config = dict(
    init='orthogonal',
    beta2=0.95,
    lr_schedule='wsd',
)
Rows from block 12, named by matrix and row number. Rows with one number belong to one channel. Each number is 128 + 32 x the weight over its row's rms, rounded and kept within 0 to 255. All counts start at 0. Numbers have three digits each. After the name is the row's rms in percent of the matrix's.
# convs1: first pointwise conv (model.blocks.12.convs.1.weight, 288x288x1), inputs 144-287
# convs3: second pointwise conv (model.blocks.12.convs.3.weight, 288x288x1, transposed), outputs 144-287
convs1.229 120:120192124059149085097138119085120140113103068148130127127184156084158124177055077124139123081150076152089128102122109120160135099085116060064113132090061131171140059195129210147129090094164086174106103159091121093094107123133116221117151069125050127133125128102118129097128124122105151115083138152160121126132123121154144127115133168159151141130210149120108148131092124127082062083129107094122132102101177103130097117167119179150217
convs3.229 102:112142095156135060170141157184138182163093074140163136169161131077136133100184163132148146147133136133153049122144167138152136108099145179154132158147155117185145157159099135147056149136158093232193150109088155095154136082133161141149070082081067145141142143188126192064132136147191032166197128130174093128144143176136147198145111132169092108153105131134205122141088161128089141113151086108137154169118096144092089155151145075150105
convs1.230 124:159124096050124129103152185191108081124131173149119112124109112125128103090134157088117100127124122127142124163121135128148126099120137136142110083139063129152114088121105105109103115177086090167073155157106106119115140053164061128074149143113096138133153124111119139065138122146147144071104134155147079114121120112103084137117125155146144124112068129153091186096249090130128141108098204155131123055119176142101148184097145169133093
convs3.230 139:150102230123119117135106081125127141130110162143207121120110117120122124132131155105093139138118106108077151068112103117114113105121115135140129084093158072124112089149098085123116148015113109156180119169177133099100067053107094102100097045101159131090124104111064169134136120123112082183130077127118100107122118092111094105105081081166150065093072101097179091108115153105076128080130169182102117070048157115130068128161127141108108
convs1.231 134:175124108053103140167130143135102207114122148138144122108136140140144133146135099129132192152157152103117133164133181130129128109140116144144156112112127136243123114125137123153189129140120126137170090098072159147117117066133127120071159000197075140109135130126134135180134105113165180075116121190144103141143131130108114190138089099145172193141094119127074128135129153117115142160137177157122103143127148132159121141164147177083093
convs3.231 165:148080097095132152161129053099127134133101115129130135168094125097142135140139066142127089124118100147132113224137090128137119117076131125109096166221110221106113130157156138131126105105133062132131102161075141102105234066172113108187091170079027140123153114125146045125122136125042126178102196094154097129121129125111110114145181169103176113120084132122099118110099139132095128190118157134136132131209087158136069110093126147126166
convs1.232 124:093080113081125144106130168178123126119103150133143144045185138213100147152129104111113149174136166125110112146129182129148137156034127167178155134124108132211098104152168139197115134118173108151117102069057136219189183100140114097152166081121111133117127140172139086101125159162186208224113147135131099130140128119120114115118103095156126197116050117111093185162173077125076139154147039189079118078149167124123134152134133153165103
convs3.232 123:058127183132119166095120037125122115122086104113054120105088089014117134128126084149112086074157128140113156161114103121103130097033125128081085138104157142113120170141161102093113096043086126196086125097102146030142127048115122087128105109153120132140143123027141144187145129090121080165131144064147099134092124111127101124143131194124115073112093107134085140133154108129096111132137137027147122147141105110153122110111122116129126
convs1.233 040:135113166135113130161125115129130088117107082135105133145097161126126134112153097087130114161088169087147083126132186130131123173097117167162250136115110135168133149094128083093189107108117152127193192110118132112096161100107081111147138161096125127147131127165125117088128128117178139055143127145089175132118126086121133113132120060086192079193099129133119101154137158130149144205125192114149170136148085129101071153152122161064060
convs3.233 033:111107156111124153087130120075130111127163119103121128120095099166133127078105158124127179112120156111055134127123115120132127118174132198053111103143109194094122075061160102150091150132138113080109067146115141123144163100132105096168182157151106128154114138185106055118132130150121121080132188169119037129125127109123167134110216122175099199133137110124141094148096124130233153158131085141129136114114176125113125124061134083131146
convs1.234 041:125128177085148110166126129124117124132107044185109132069050145106139146148086119097129127159136120094145132117124139141150126198058147111123212114162138128107147151156148112112211158158118198111174182146170140165118138077128131088138128124108126123115122098176203111159130120136081063052132129064111142124156126095135159088122124119061131165120074110118132099136133137130135129126126131108105197095106036148157088108090132158101051
convs3.234 027:103082030101124131168168185110140116137134152171129131148174144134116162131130126128120115138143114178168020135099140120118105126164134170141151106185171174163164092198107148166132166115151129139161151097108152133087176128079144158103154150078124124162155102116095155090130150135094072147144180151122100146114132111113125129128175134112140155173088173162162124142052146104120142121122194133144170169114152164166102156200120133142048
convs1.235 122:174142089099149116144144162131122185113095204133094123118102124235117115179122127032129194110112147092140190137128118150146128130168124135121108128145052127072128137145140139145084140101159153111197102133080106215095105169138169156100235174114120121121091116160129101124129133159095082109104102173137135126130133083137161112116108104135151139115063117127139127146124157128063102155150125042109113080124134115102153124120144054064144
convs3.235 128:053106047139110189120105150126125136134087077090076130104151152172106117105134166095100119117091107117094127159122087121114128149035133137140153113103045150101098104138115104078117108095149084133108100101149100205111156157115018124083112177108103128086111131119124092079110132097125139022091071140110116115123113142106142104112099139148120120119131125110068108097145136121197083113122160135112128115118066119122156123064127093074115
convs1.236 045:136123192144137154159118141108121093131092080153107131104134111082132137168121117087130122150118122082091085146132119135142142205111125146148177127097184130154123179139166130080175092132144145116137124172149117157119163158131170027109074131093122122135136133193139157135116119111145117045144125088106131129122134094094132087136113128105093174100095121128140143088132135130100127112124152087116180094141167139170074186120118116086050
convs3.236 031:093148126195132119188118109118116135140132154109125135173062150041114137176112092140137133056117133092134060141141126118124125140114128124120183164174128144133135070174107125143114125075120153108143127116095136021133150094127059123175081156165062118143167124141175144203137120108086162093080160118120135125124117069123092102140180158103179084121121147129137157117158144138076156212141152185147178171141092120182095162060138077156119
convs1.237 093:159100141161128202149147124156119153128139113103090129151104145102111153172101145103125095186109143116144093160133164127110119181169122158164157129104187126085122169131167074164145145148107184111151135175172105102146181133134100088102122121150100125119149132221157121177133126116163125058104133082110158117113125086097066085126131131071123116134099120114050091076132164124175166128133176129111138131146131162147066164147119148097063
convs3.237 064:136159162148142173148139097199144160131123087142174148150102162199120154130120117151137120137139144088118155214134071154110155137138122140142129135160159161130109090116141153140176135199090111141171104092061136148152174082144155182125142189168134131155159139138078121221129138107127112135115143115121205141134135135135201120115153151100099104079187103136111143127076129109199156102123150105139180123157166105170105150145132059094143
convs1.238 018:118159145108117144160138109132116113117058032156098146158069136122124136142100120088131153127101128092103086174151138129123105139128115138126193125149160133144144160167143146145197128148129097138183208154146142161117141131119090118056145161109095125144132118221192156137127131119212137037109141089097116120110153075089077115146148150117118110136072130129082114165117108132090130112123106109105138109154139155105109117166145150111107
convs3.238 009:135137148092136113138111168130112122126040182074103127125148102121086104153117091133124127108143116056119122132132098137146106207157119141103067131136206130142103087167130161059153104172138145135094163154039095109143144223127147094105112123150108105183126127145138191160129118117095197141153092170101200121087106181144181115115129139113105119150203125124134132092168123147172117125128114166143136122129145145158167108083125205117081
convs1.239 128:158076106073153166102125065065137130117144079167110131091196132138141112133150211116122128168113169161147194125133138124132125165100126160161144126088110126129142203123181134146139085114122131147086109094167158180092155090107122077137157115185138131108151119066114165080140128142037139018121140071142060128142131058103135100136132084056164159133178101121128121119127135118081147176110201110163102100146159115102151168083112071160133
convs3.239 121:125155098068120124103118145135109123115150168083072123124149115143144132115137088092124135140116124124170151104133173145145116225086123119155113108138170107107118145137094125154118179085145178118097100117119097175113093136052168132189104110134138104127084132170153184105114126123161192216142114126093176121124122135130106207111131063115149070124053116111129054094172102113145148082117177142123110078129098124187129169162119136137133
convs1.240 128:134109057057112122100142078098128135129170123181124130121092136136144152111160123116131154120132169151103104164130166126127135079154132166161196143098152131221134061121153108135118115204057123150111164156154110122107124144150094128140179026224089123133119123140124103130129122146204141122210106138123123123137126115104095128120086080124121197168095135156144190142125082134110153170101075154126111120128145095132123133177128169152169
convs3.240 161:127084129088104137088110125109098121104106114174134110063094103121103108094105097076109098091101079097095159101106086108108094113068112104087086106139114105098081111072131090127155101101130110121132115148124075120094105139085122088088097087080129113091093094094109108117107105077090121100093084129115154110098110104084089126110091121107102057089117099111098105093093097099103104091120101117090062105092104085157107164137089147107122
convs1.241 054:133096118154132131198126137134139107129065135161088133133073146139124127217149160128127165186126192129116142165126149130132133192175120134149200129127203124143125199141159169087119178182082081069140152135135144158172162089107089043086122166104053126125123121184134189135124129140103126076136148108101100125128133122086123141126146068139128162131109121135100139109155179128095132174127142068112131125159156175214094121154120129097043
convs3.241 044:105083158160126113055132164094140133138037202135098121140163190107133122127074012135123197144123157125141144129138098130146140093122130125111160171146061104122138069121168100102111078179123153117079214079115105038119155153221084148123173111188072134132130136171128085182133128121163044145158167144134075128129122128105133110123123128183162123106126132133051101110079140140100130124137097159127134125134099150100102110160156092114114
convs1.242 033:141122135155136155179129134149115136123088093114057129147042145159138138100056129100126139124113171078109110132130131125132130210127122163155201128119211140140144177171130136165130186126167105065168140180090111148131153139121127118096166165094088125117134121200161128165133122109127151060154108117117156128130130095107122133119116106096088086118098128131131118120133154132112144156129152098121150120140086140131063125139138124090074
convs3.242 029:135083101141125121118127120147127120132036157190129133119094152097147132138196070146133190158130148087148117146128213131139134159138132081081069147086100152164131092120113134077060087133138196159134196064218122174143150158133103147139148119177132130097111134122099077073132132105153050057078096152121146122130131128123089128144112118166115137089142145130139104113170099128103114170135104222124110152111104133076102174124126117146076
convs1.243 035:168094140151139120171131105094131155116111117162123138145088172120143114093138161112125139159120169101135115095157127126144144203108120166168218151112203128136115182137137054172181160160143143152187132145122104147118192128157075116132176128122194135137128140184125158106127118096168156073071159094091118131139133127077069107132136083111174100133103122142146118113117159131120142184122164124130159133147122129153100149161132164072043
convs3.243 028:179122119199123132129146174135134097116096101122125120123125122146083120172117118150144184145140135144143131097120203142106127205094120134155162116141161088120116162158064127133167123202108083150137118150057143184137109136133120085101132143125151119145137119136085149140116132141198177160128034202129168117129104131121169106102166112129104127143091106158155122117120125128135115068122205122121137170069210129109187102133135120126139
convs1.244 062:140074147169115151124142052117132118129117094149123133170116193114169138100116140114127086198111181026132114100129095134137113217135127174176187130086196130108108192161129106110212139179103113147129118162148118125124223094121058110140156160144100128124143135169117110080128130120204123076128160070108178119117133101057113134114128105083125151159109115125133103126123144130121175165123128157108185109183139134188138084187118131121028
convs3.244 042:130138128130123079089104112122114108139109115103075116110138095065088099143109120124138124100113166139109143064144145123102147130139139104141185101084146074118123168078075087115130080027160108171110128143112145050107089095108142063055028111120102125076146150103119083180131116133195146138094081107157135125141140143129129124147063141161112076063147139100121087131114120145059120058132104105122088085045130125142122116129130129105139
convs1.245 039:118157146113120113134134110157128145126081073126129133118107096150130129128107120093139080150110102082100068044139126121142135171113112134103174134108187127131133197149146124115190102155127099148150091179105126147131137144083140097102072168180066122139128116187157124148129130137078092040080130097133183131121136064114179098133122126056115135114066106122096124074188162128098113138126175108135062128143156131183072146220127068102058
convs3.245 022:151183190153131135138137137161128138124218094121133117155190134104169112160137154126131084110131123120119178121119152127129128189157120152115074104089146105151128110109079154130213099156103080131122118110158129110119149164152153109126089116182145124112126118190085079160127124099245126098042169182125185125126125151130199123107155118102091185090133139126188129120207131129094114170119127063109145108094201124163137163193122166121127
convs1.246 126:125160160152095094111135147146129131148192065097218134149105138121113124168115179135133144148130119124117163130131111135137123137081127131129173130104155134140139183146137136160178075143109150146118134125159048115121110078134126159129118032181103130124060133156149172162120125092098179040080134138130127121128129075117073077137103112131092249135125153102141183143101086128153103146107116146092123130126099091130100086154141095142142
convs3.246 123:157131154149116076075141132164120152101155139109099127155109088134111128085080145133160160066126191118103120106130093129119126204145122091093096130139164110127115129052146142153167148094189096104065129049086123094143096130099142121081161136117106106159126136174128123158126123130152089158114066172098126115144134094120122129131027090137132090108110116138174140147145149117137123065136096104114111103099106106090155170091137137081146
convs1.247 125:035148171189129121162137105116119145153137063094129117134176121121107135187149062090116132115142142089181129118129075137115119097120155111113147108129128130050114107121089134111112121086169103139130197045158145117175105163102140138053114164105143133125118126144097167136114129148082110077139121104110130127114130071105158118125152094053101153152154111137092111112131166129131122166115213091126148157115035118112119110115135219069130
convs3.247 135:192149101143133111154124182105149124115193060119066128157099147095143121223139100102128145104125141135147139148154155135151147163141153121120179160111119144147127162111179170122112103196182140121113134176131126113110187138154183140157104201095145174159149118159114094135129149166149107111143193149149191133156137143158138163144192126118169155142133149147149176119156109154186166163145105115132130239147133150157231123093132086206119
convs1.248 021:151172158096122126143140130130113114129067030120122127123114113106119147109086119138129127129101115072109113099141140137096120201093117128101206129152167143114132234149152100135169110164139103134153118178136132115149155107112132172103098130096068133139118089139160163107123126117161113076117116080124116125114142102066138103141133124102119119137099130140140131126113114117143137115126096130136137180160161142158102124208121132104027
convs3.248 015:249125123180127130133145169133143112139101087103027130121097112181141139204175169100117109080134129098135138151121214120129153171125106185130094099161162118155132129180150130066071131103113098136126158181110124196142148216101199094107154115112147129084109143149091133196129124077080080168185113203142125105159144138201171119137139181093121157151094121130155112106199140123127135131125163175127157120141206105173176142146138094095186
convs1.249 132:075172106078158126091140150098120122125154053101113104114159137091145143154082081081120121090148108127123121092124143126134136143089123082081142124089119127197133117204146143159156064125090113194084150109058101129145051107150071213075159147162061131140117135162134121136121142116154132070134135128110121121148123085139125165139132118155138121142119124145154109120185148128052019127134147131097137114118125154167141187195144191158136
convs3.249 095:084088133073113126112132088050122086118126177080137121118150107153156133118093066119097124090112111052109195141133163129128129156127143099112161118082103173104152126110132121142208076182141205066075030132077090173119159143116102100187185195146106110095106134180157114158133138168079162155093175146107137115143131173117060223128183108125129151120108156124157112127157105117179121148126158151147091115162155161171133132074139153093133
convs1.250 122:090151106073110094153145179119136129104183113112173133122101111103126137101150125146136130131129111146161133148138173143125127150091137101100147127139245132170139099110137111135210166114062126118157097156114196110149098103174161119065147030117105117125103133160133144166122088084189167065097128177121088136116126145126134113126147123181146187157095130130125097103181145134163134109131117182137157126115114108160108101162128151076196
convs3.250 127:106162171119144132155148198135139129145200128094100133158163111122139154132164194170122173166127136143089145136148172131131137182121131171102189167086122137087139134174124175154117151125158094103145148052164132129154139172186137109134155117139183143178130138192108138130140143114162113115204141165123210149140132137150169131157155166174146120171109120148148173166195169159149126178125106153138113149178147142123177134145135150186100
convs1.251 140:000078116105125159053131134106144068122138077091160125137142120143101138079166092104124079195110179139170059171129134124119120080149109160171142129195088125119143122118193154113138067149067101159040135169149119177103182134133168151082068077120100133114120128112114100183127142096111101189109109109121158133125121087130127087165122086091154072157088109146112124098077122132064111187102148124126146140120144129174144122068122186185136
convs3.251 142:117167152131133112069126119110125167119227114118139124097166144151137123142121115124108147132127105088101118073131068132118128122106114133124145097177132019132119120107086129077139128091167251131142119181071120127114045095071135148126175075139077135108106119184117159091116121110146143107144060161084150112112109106134135144124072054199106186136070101113120129110135081126125127064116144153099121094052124137093123169100126121102159
convs1.252 034:133095121182123141177138104128132141129117081149102127108152102132111079203148136039131089187118116119156120047117085125147133173118123097096174139129217119104145214135119136134198115154123089141211169155153166137173172111076113132107133153098130132115125118176162121116108120170137099112063157118130166127155144099091133127132136108114130109127071128129124069126089179125102109120139195122146168114119144134107152155201133178138046
convs3.252 022:135184113115149118096148060184125100141082041070113115144123166204106148157122104126116142180136123104140094173122147134142146207118092110173157082098185108151079132130184117118169133112119155111150169119180100180158141145118105139114156092197115124113109162161117083146138123161152090144098137088107091133129137115149144114116141172134093044078171149143130166101092138121145157151124150167119124116111191136133105100070113011154053
convs1.253 126:071113117151161074164107182142154115132184179149116135137183137163130120121141133066145125153119161079129111128129098128115128139090120158157157141193090124232122144137123123095120157143073102158140043123159161199159116142133126123130108115191110134143135119172155126159131123144169161194173104147135085131138112134126094160141136090147096177172038148152111131102175136128064162168118077138120118155144160130146020117206146147084050
convs3.253 144:138135170141140137138130202197123122143156152085164132173119189184145133170150147146145150166148178154164180180130105127141134122209147150145154155118097167151136144193170173178178219155166162158129147168122181202148163095167165152205149154119138125129124141177172112156151128172157127109152180168126145137143130158146178222144188118146116149098153143147191158151159138133158113167138125158121109110165166138144178116130137170172080
convs1.254 124:183107161084140129193125205123137132119103117127080121032108165109149131140107084100141135144096141114091104129131163126111139126097121148176138136159164129080120105160073122069146167160118163120182141158102139137121130045141139103139136084132155118136113121111131192164130106089134151026106110212094061137141126161141193154151097118108127153129119127127065103121140166121121166134139176093168151154157081149120151167139123146042117
convs3.254 147:108137106180136131138149161123127114128152093114118138120152142129141142131192207161132114166140133103146095138129183124146143161102124173176090111094121140149155128164151175141137140146161122078125161117141145116135147250178184137172139127086237147143144143175202129147151125108165099143090103142119165127120140156134164178130139129097144149140150140130152178122141117140137144106135105121169142140143154130131168127176140134127090
convs1.255 130:124212167079156096082148118136127185133105049149133124144146173083141121138007095076130169063137061128058115058132095128124120158141127053040143135163132128166130119216112160143163144151144083164104099147080065064141066125137121182116173101175103128141124121153110206197127131119124143069168113105147177127125127160132075116134124188150137128081152148108066076151163172128088066050124113119132129157112130192128120164160128171151136
convs3.255 149:131074121117125165173137109094125076118154176105106140125098133158144130130121114095143080105115093115087161255125129127123102122179116116105128145104117255113115099137196093128155133120120079097069082114175090157078255134180080126195176164137123116124117112127110105141109129132106149111112192120126144119118136094126113115161179188094141147102130132121091096107171122119194095211109194158107151122236153107159145131118121136098139
convs1.256 139:107231133041159091097138125078137123114127098140152129095154135099144133176049064120124124073152061134088124075119139125159142129080117026046096133093091128163128071211159197152159078088153096209094121164074090125111052151106119239118144111141082130143127128133161109111129130086130110103126142144142116129143117125141154103135139165137125131087190144142121112121117150126097005078133128121134139120092156180112125148170132159139176
convs3.256 090:139118167080113106132123068046114075105164203095098120081132119199143120145097080114119104127121121124106214150122103129110135157130122102120158122082091168081109122115155150133227095169123201037094099159107101183120142183127086105160188202165147105129111109130154081188130114127079208130053159156110156128129119089114106080127142113111156148137080136115087142128175123129218114156138186172123108133154164124147159116102114170097144
convs1.257 089:171148161119121126118121139108127108123067103124103137119127168126116114142030108123139120127142106109125102127126104139125112169129131101091170120130173132181122135178111112126151096158125148140158170165116135156163155182141075124042153184169086133136115117203081095129127128124153132066082137088123166133149127083143127110136150152123190175143094127131083074092121161125079120096127184097101164142124157150147152145120136159100079
convs3.257 055:061156199119127085111140157095148118108138132175165143081138141099124122098148177069129074120133156142147137182097196149162123160220119149120115076147244147102131175176112169120076122176115147126168080101135155119128092199099222140158134107171165135139116131076146084221128133126152083115181077126148142126107127109148187103101122164077151169197139120133122125136118122129153140124117124206142095123154074152134120138227133132117164
convs1.258 123:199099110132125062078137072093141156114125181110157130133170135116154122188137116181117195143121142132082208115121188132145117159158130173155089127089074126199124136117110120174084147156102182135101000080065112103112164162148151079151108099110105128110094118131119143043134159122090169153140099147128176129110129134141122155148113124150128089139163142134109185165122060136188161137113078069160128093151197118068144157148117094164095
convs3.258 127:137089142140138154064139096062130108123095120092088111126128083100108117093104120072111080085124101115166152140122113131141113161099121077055134111055185141092110086054188094075143089091163095142138132056106122111134157133169090076121104158140090115130107126143081077127119147105109189052140145105144206117127127111117066125120144176104096139097141123146128118116118091120114096128122139072122126080140179140099190113081105155077150
convs1.259 031:147106156161120079152140096149116120139087078138112135137074095133131117167091145085130139130106140126123135060143154128130136174123119132134200135111180132160124195156083130112169129110162126157148157158144098143130135133114118139087124199143122140126115128201131120162124126139122115073140117075118119129128123072115167093128134089143180157117092134135126092135131133127073108139123168078130151109179182173092082152233141093116047
convs3.259 020:072115192150125120157104159126118119115075180064096141101116106111150125079146125107129122095132104100135127120129147129130123048215119117102148122076179109120123147112113143138058117088162121098143086114182116123189076073166090083104182073152107133134161130103037109129133118122176141060113060122111071123142114106158100126111084155115078220133196122125090124137175099133121142071126126066115148113100191114155136140141114126106183
convs1.260 122:131155087217127174150134061060105101126091053098136136149198119113128131216149164110137107114095097112087113151129041128117119100108132107099120164168130129086137171129131124096150106177111118133150139150138121138109123144106084147128086035110164133111119129097162168148121120123050110082157112062145110128151140145133184149142120119110123149154205120143187142110128109116122124115131111111153168123149123158091135144148121119139095
convs3.260 126:088106159195120143131156087145109130124122090153122124104109093088139105112091148121148099101106087128114136129121092116133109127114119026098051138153142099107115158098125127140108107040160119226127122139140117107122110180116124060120148126084133115084119123105138146117103112137109083132090129168117131131115114147126158149126153058167089062149099106105093108103153112122130105132113113113103182172096143090139133147155119236185090
convs1.261 116:142200176053157089108123120146125130139096055141099130108179173104111133191039044105119139044143054138096158102128097124113125091092121069047095115076062130118124047197141158164142151143136071170128109170085109097073069120061156149166184104116066125124130124096056110099135137132099118125142134160137128131113125140143157131144150199114108135124168137136093142167113130122126071061117121086111097128070144161102108112155124139148198
convs3.261 112:139106174147124154095127092079101095116161172119089127084082122161129129159102091114102104081135069118085170175134090126115125129224129117105083140104153152095101083121187093087162119110111078136095076102221096144094170159220100110116168152148176118136138116156081088160125114123074175075074142096131169107108121067115116089150142201076079126084163126124071122114194101118166112159132169120105107107149164111184167127118119171070156
convs1.262 052:136127183151127122117121095121123131128142095092112130177052156110115122115075175064128155144114105066144148139113085128139118176123129131118188126130173130147132183171110049140208116129157127149133101131122119123120113124127105140097085127147145122103131130233160096141127131148131139050100100150110179127132134090104141109123139140099137098135068119127110076124158168133150139086125146129156120142172125133178062119138133133103098
convs3.262 036:172157134154129100088111085109110137103143160115191108144145126124160124165063065137125108063108091045089162108102136092085086188163103091094167088083134095113139140108129084090149070131124075106086179132091075171150166114161092079132154104129146130129093088185100120090124109173104148104128092158078079108083118060120102129128128077132108091067152117162136077116164121129160131139106133189091071116119101110177088151093120116151143
convs1.263 123:102198173110169109064142099086135171119173098078086109144182157103147139143098074148119098090157090126109119076118155125137135091096118052057094136167032128141133043163224152152164099094151109180122175087048092099080066157129095165079163153157089135147136132138110178102133145093149051106130137080125122126148127131152126156135150149153151129126135132139155131099174102121107037107132156158116111060084122177147084101195140143136184
convs3.263 085:093128111042117088151105064049108143133059174063123116121166107212150136131120041102128157134118130121116203117120101132120137136112137106136159124093079143122121118120112179167207078165130231079116142182065117227125131162102081086178190151104112117137122126162166161113129123139118105180089137149133186139133131129110088140126149106175143158139091129113151127129119162136192113113126162161145121132133134128129105119102131117098106
convs1.264 080:134115127131144120114137103118138063134122157158083125060081101108141125150149117088141127175138182114144113093134180129130109198189126125139216137125208120127103170135192105128185069130134115155112126206165084113132138122142160124124082114163143133130149117141170076204125124148091103125125115091088117133146128081084110036113112084135107125186084116131180118096161124129131088185126115095130159110152109115176126163093120143139070
convs3.264 066:107162118131114114157130077149129141120142137093073140080097099155146115140111124088123159138128098118071176189136180130122105143163106123161125164112135157048100100148154153086137102124107080090051122096111092147115251121146050097202087173151141120132097106067106089136124125132128125111101154069081151129139123121126159104175172177141198090105157137119075145108172106131171083195088189127121104114183119144125084148097110114109124
convs1.265 138:119237110045147089094133112098129116123096132159136115075181159113133141165072059123122099053156062127107107097122124127131132065080118006017103124108064124180125047182151199156148111111114088153125162140112072115136032155072096203102156107129075130148132139140108129107132142102120147111105128142118114124138126174148121095138151165120144115101222129145133104120153153123107012088126137140122132093088120154128168130152139161116174
convs3.265 086:088125091067124108158106088064115130128116172095152123122195116197149133132119095140145132133118128124117167129127114131129134148065134109131179116068073142081123135120115166181192097154140241083126178167024118216135132158098098098188185143120126107130113125126169086136131127134128143190079146169127131139139140125127121111127159102164158140172085135126147132141115164132209130117131169157144143126130137139101131134104126150101114
convs1.266 126:056136104092109117090135158108119102114092085103128119090215128116169137191107122131125150131152135142073127102128136123160122088046135108111132142091040130169138097161123249131119041075154125189094137178110121154084142110123119181151128097130051125130122144130114102109131125124117164114127125174151120125134123106149162183112106105126132094124172141129107156150086106132027095160117135094115120118109173070155087173208120156152255
convs3.266 149:146102155132115167083103105075110077094151155125107119086093071162111121161060111129091095111112085095034170104107118121107118146151112064066119102126124110077094089091124079115156071108095131113106100133177103147102110164089112121086162130160185108081113105079116082171097109099069211107099104123082162097104112068113110079109117117072111123103151114114103070104152074103146103115103155116103099065111160100168164114106109175081147
convs1.267 015:135138162098152063089144134143100117121113063130100138179090161094123119113068141106133204127099134103061091115132136148108099162121096140141186131161154167133126146206126123159182086165129085131179144146110051179122162114157132121127137154127075116119124110193143124142128127124171145014094094092115138126121144100116126080107119128105126130139109111122085095206131136137082137126124153097122113148174132116153105135193131134146102
convs3.267 008:070158121149130097144135146128138131152127179239251126156112119117124125112117135122126165116140126107127148143121109124155130119110126190148209148191077119114118101110135112148166144059109100151110157104183161021122122131165102140164143080173144182080134143134107120057139108133128160112109150205130189117166153111140193147133101136136177090126141135141104137150125149124058181123158123149121127134153166106108096091094137114136096
convs1.268 120:127210129086151093097126138110129140127086048110117135121172147086136136171044055114136156038156070145089141109129117123112125102096126056046099122097074131136128053219157189137127135106125077175092115175072120097111054104127150160163177117117065128124146131137077137080136130111107146100128140156123125125128129140126173114122154189123100128089170148134087151161092120124094058076124133098098095102074173169105124098174119119144193
convs3.268 116:144094165125134207081135097082104086109172169118099129102086117171117128155092097119090122088133114131112188160126097127116120143217124106081105118101128151086119088123216143099180131108096105080079094115200078149116158162226095109122170160162188109133134115075100079162129127115065186095074149103139156119121121072114114073125151216100094120111157121132019150126178141130167123160124172125113111090169158124169166122101121175083154
convs1.269 020:170108138179130157177136171134101149125124064133111151140114206103099123144081093108122124151088159072136108161143104125149105206072107170174184136108130130084158169153122150128146163094127158144181116139164100106154166094112153033093127136132070131152145123163102140129122126111147126073140120109143168122109143119122160111133087112101115136182132117128126095134153171130093143171129118099180145103204124162137076145205131104055085
convs3.269 018:108128126145123144136119204135126154133144191176234138121165096147109127131126192111125117107119113170148094141120129132112136183159135128103082158086070138097110070076115132171131117103112187114115109157147130144125161166098077153165091130049121125146115127133115157161119125134198156097100100157147118121144128125091054134118156126193092174153098143127110131156181143134120147180124135115123091125132110147172139112155127209092129
convs1.270 076:127159153072150089139123136136135146131052169121067124120068096099118121117080157091127144140143147207105142055127126130116125198140119074096201129126175122106113186157178146091198110093082155158171145140130166097149114096162166148048119173111141139097116131146159140131131130141118094069122120109131122125164129107135119113116131119114134135082087150115136087124146168130127077150128136125114147112085116113140101157095143117108063
convs3.270 058:174165152118149109131161092137146157165127148105129155188171148166114171101142134145150131157161164136178188124163084134127175136083142174123139127117141169169144163143125146114152160178125114141091126117152150143148145127119126181155107151131134156176187179150147113147164145155136160152093236138149136142159158142175174137187140130144103135137116162140098195073161182153150172108164121142159208165135086188134165157107163110120115
convs1.271 120:048105126173122143102125126069105121138045108130165128108132143065108147171142182163115144157121148141145146153133091149123118142119134140148131167098153126154118194135141131180094126145118161117087008134128128089103148209143210143075168072108135124140163136167098134101133126135146103158067113132131156119113138160110149175139128116152120124144209101110090134127095112114153127136128031042180130134122024141126202153255124113161125
convs3.271 121:101126143179125118090155138169114165135139161028172123151070121150127130089152091126155115089119110093118116111139137132154117151112129149129092151101146106094122110088085106121061091034113111165096133106228154147099140084097136106144138103158125129153107122172099137148119146145201118132064125162131084130127122109127105150119087145073109094119120119132153071105157129124159112141106116140137146129105125133051076118069128170108160
convs1.272 107:110136163162115116147126053123140121133117110112111131135135110109147114118180087107127116140122150123127097072136112132149132188138133163139187128138188125096116194089096038160145131135095232141145157162150115171155141165098088106105087151168090142108126124134151154106105127138178146183110122088108133120138123115110099142129129089070154138166054118155146059135100175128138126154118189142130142130159128135140090159087139152092014
convs3.272 076:117140096092134138189120178126128127130140144031158124087114155122131128106154107144148148172121106107141153218130110124127124129180123157116156127089142164174119142144132121128166094124142146191140149144189115172110123126104132150207091089131095126142120122250182033181122127109141133138123151117131175143130128149126144121155203096115079108101152106131139136144188108126153096182131171103124184146223180095093120183071132150133133
convs1.273 128:122085197166136124092131148170122199142062173132116127116109080168131114160171004163129109180169171147156090143119144126119127126136126157171113131124078127099124092101115119157113068097204107187083254127182156155116168108144104164071130102107119124132124124151125136080131129162130113065110129104129170147122118194125107197117113083141154110155144118158060166115059071119077145179128219103051069091114083119141123152063133149162171
convs3.273 141:169106107171139156145122165129132140146177156100105128137163129112133139155130034148111196099140145123120162179143148127142123171160131127119121142123080186155118113147197155142116118123175106156116125185126138099138234092176106112136092135121122157126131139084156146116143125137130069153147221190144207137128126157150168090156182186078199063115216123139162142139197136147123125205139089138117154173195113130124162128073138122176168
convs1.274 120:122197150068150087093124145097116107125086056083121129125203136084139135175053068134137151051147072146102135113127119121128126090101116063060093128110073126142117035201174192114133123099130062163088133175089142077109055134135154168166163123127067128128131134159093147082125140120092141105137143156147126123132123138129162116123169189114116131086210145131104152162094111125095058079121132099106098100088160148106115100154109137150206
convs3.274 115:146107168121134210091141098078127092113179168118096121106085112170111124159082099118087122108129112126108193142132089133121114147205135096086106112098127127061124086114183129098198125105067117066084094119196078153120129166159102099122175157168200119137122111054103074171135119138052194093073139103136158117125122065119114072117145180094111123105158121128008155123177130125166116148134170124110107085144151136172168117105114185088157
convs1.275 127:244142153162139147173119193117104134148039118096127116074066174114145138135138143115132149161086136076143168148124167127135132178080149151139137149060116132126139137125156135130077137114191125105202115113127135134115140118152133142149116093032103144146125124141118175123126117099178089082087133115113128123145138098112147055132106126069115188111140153136123105180201143124103141160107130085121084190143108161095095191154130151055147
convs3.275 151:120158083095144116152141140136150159127196164166112135095130165157140137146185126191121162163147180162148079148149108132139148078121136202151118142100121151160157148142156177155143170149104115118177129153182139121133163121160148147157153126044150146127154150151099126171150131142148114148032204190127163126131133137129139104151127117126123135149187145134106191149117144141165161174159111185125152190129124142100125170134141163140089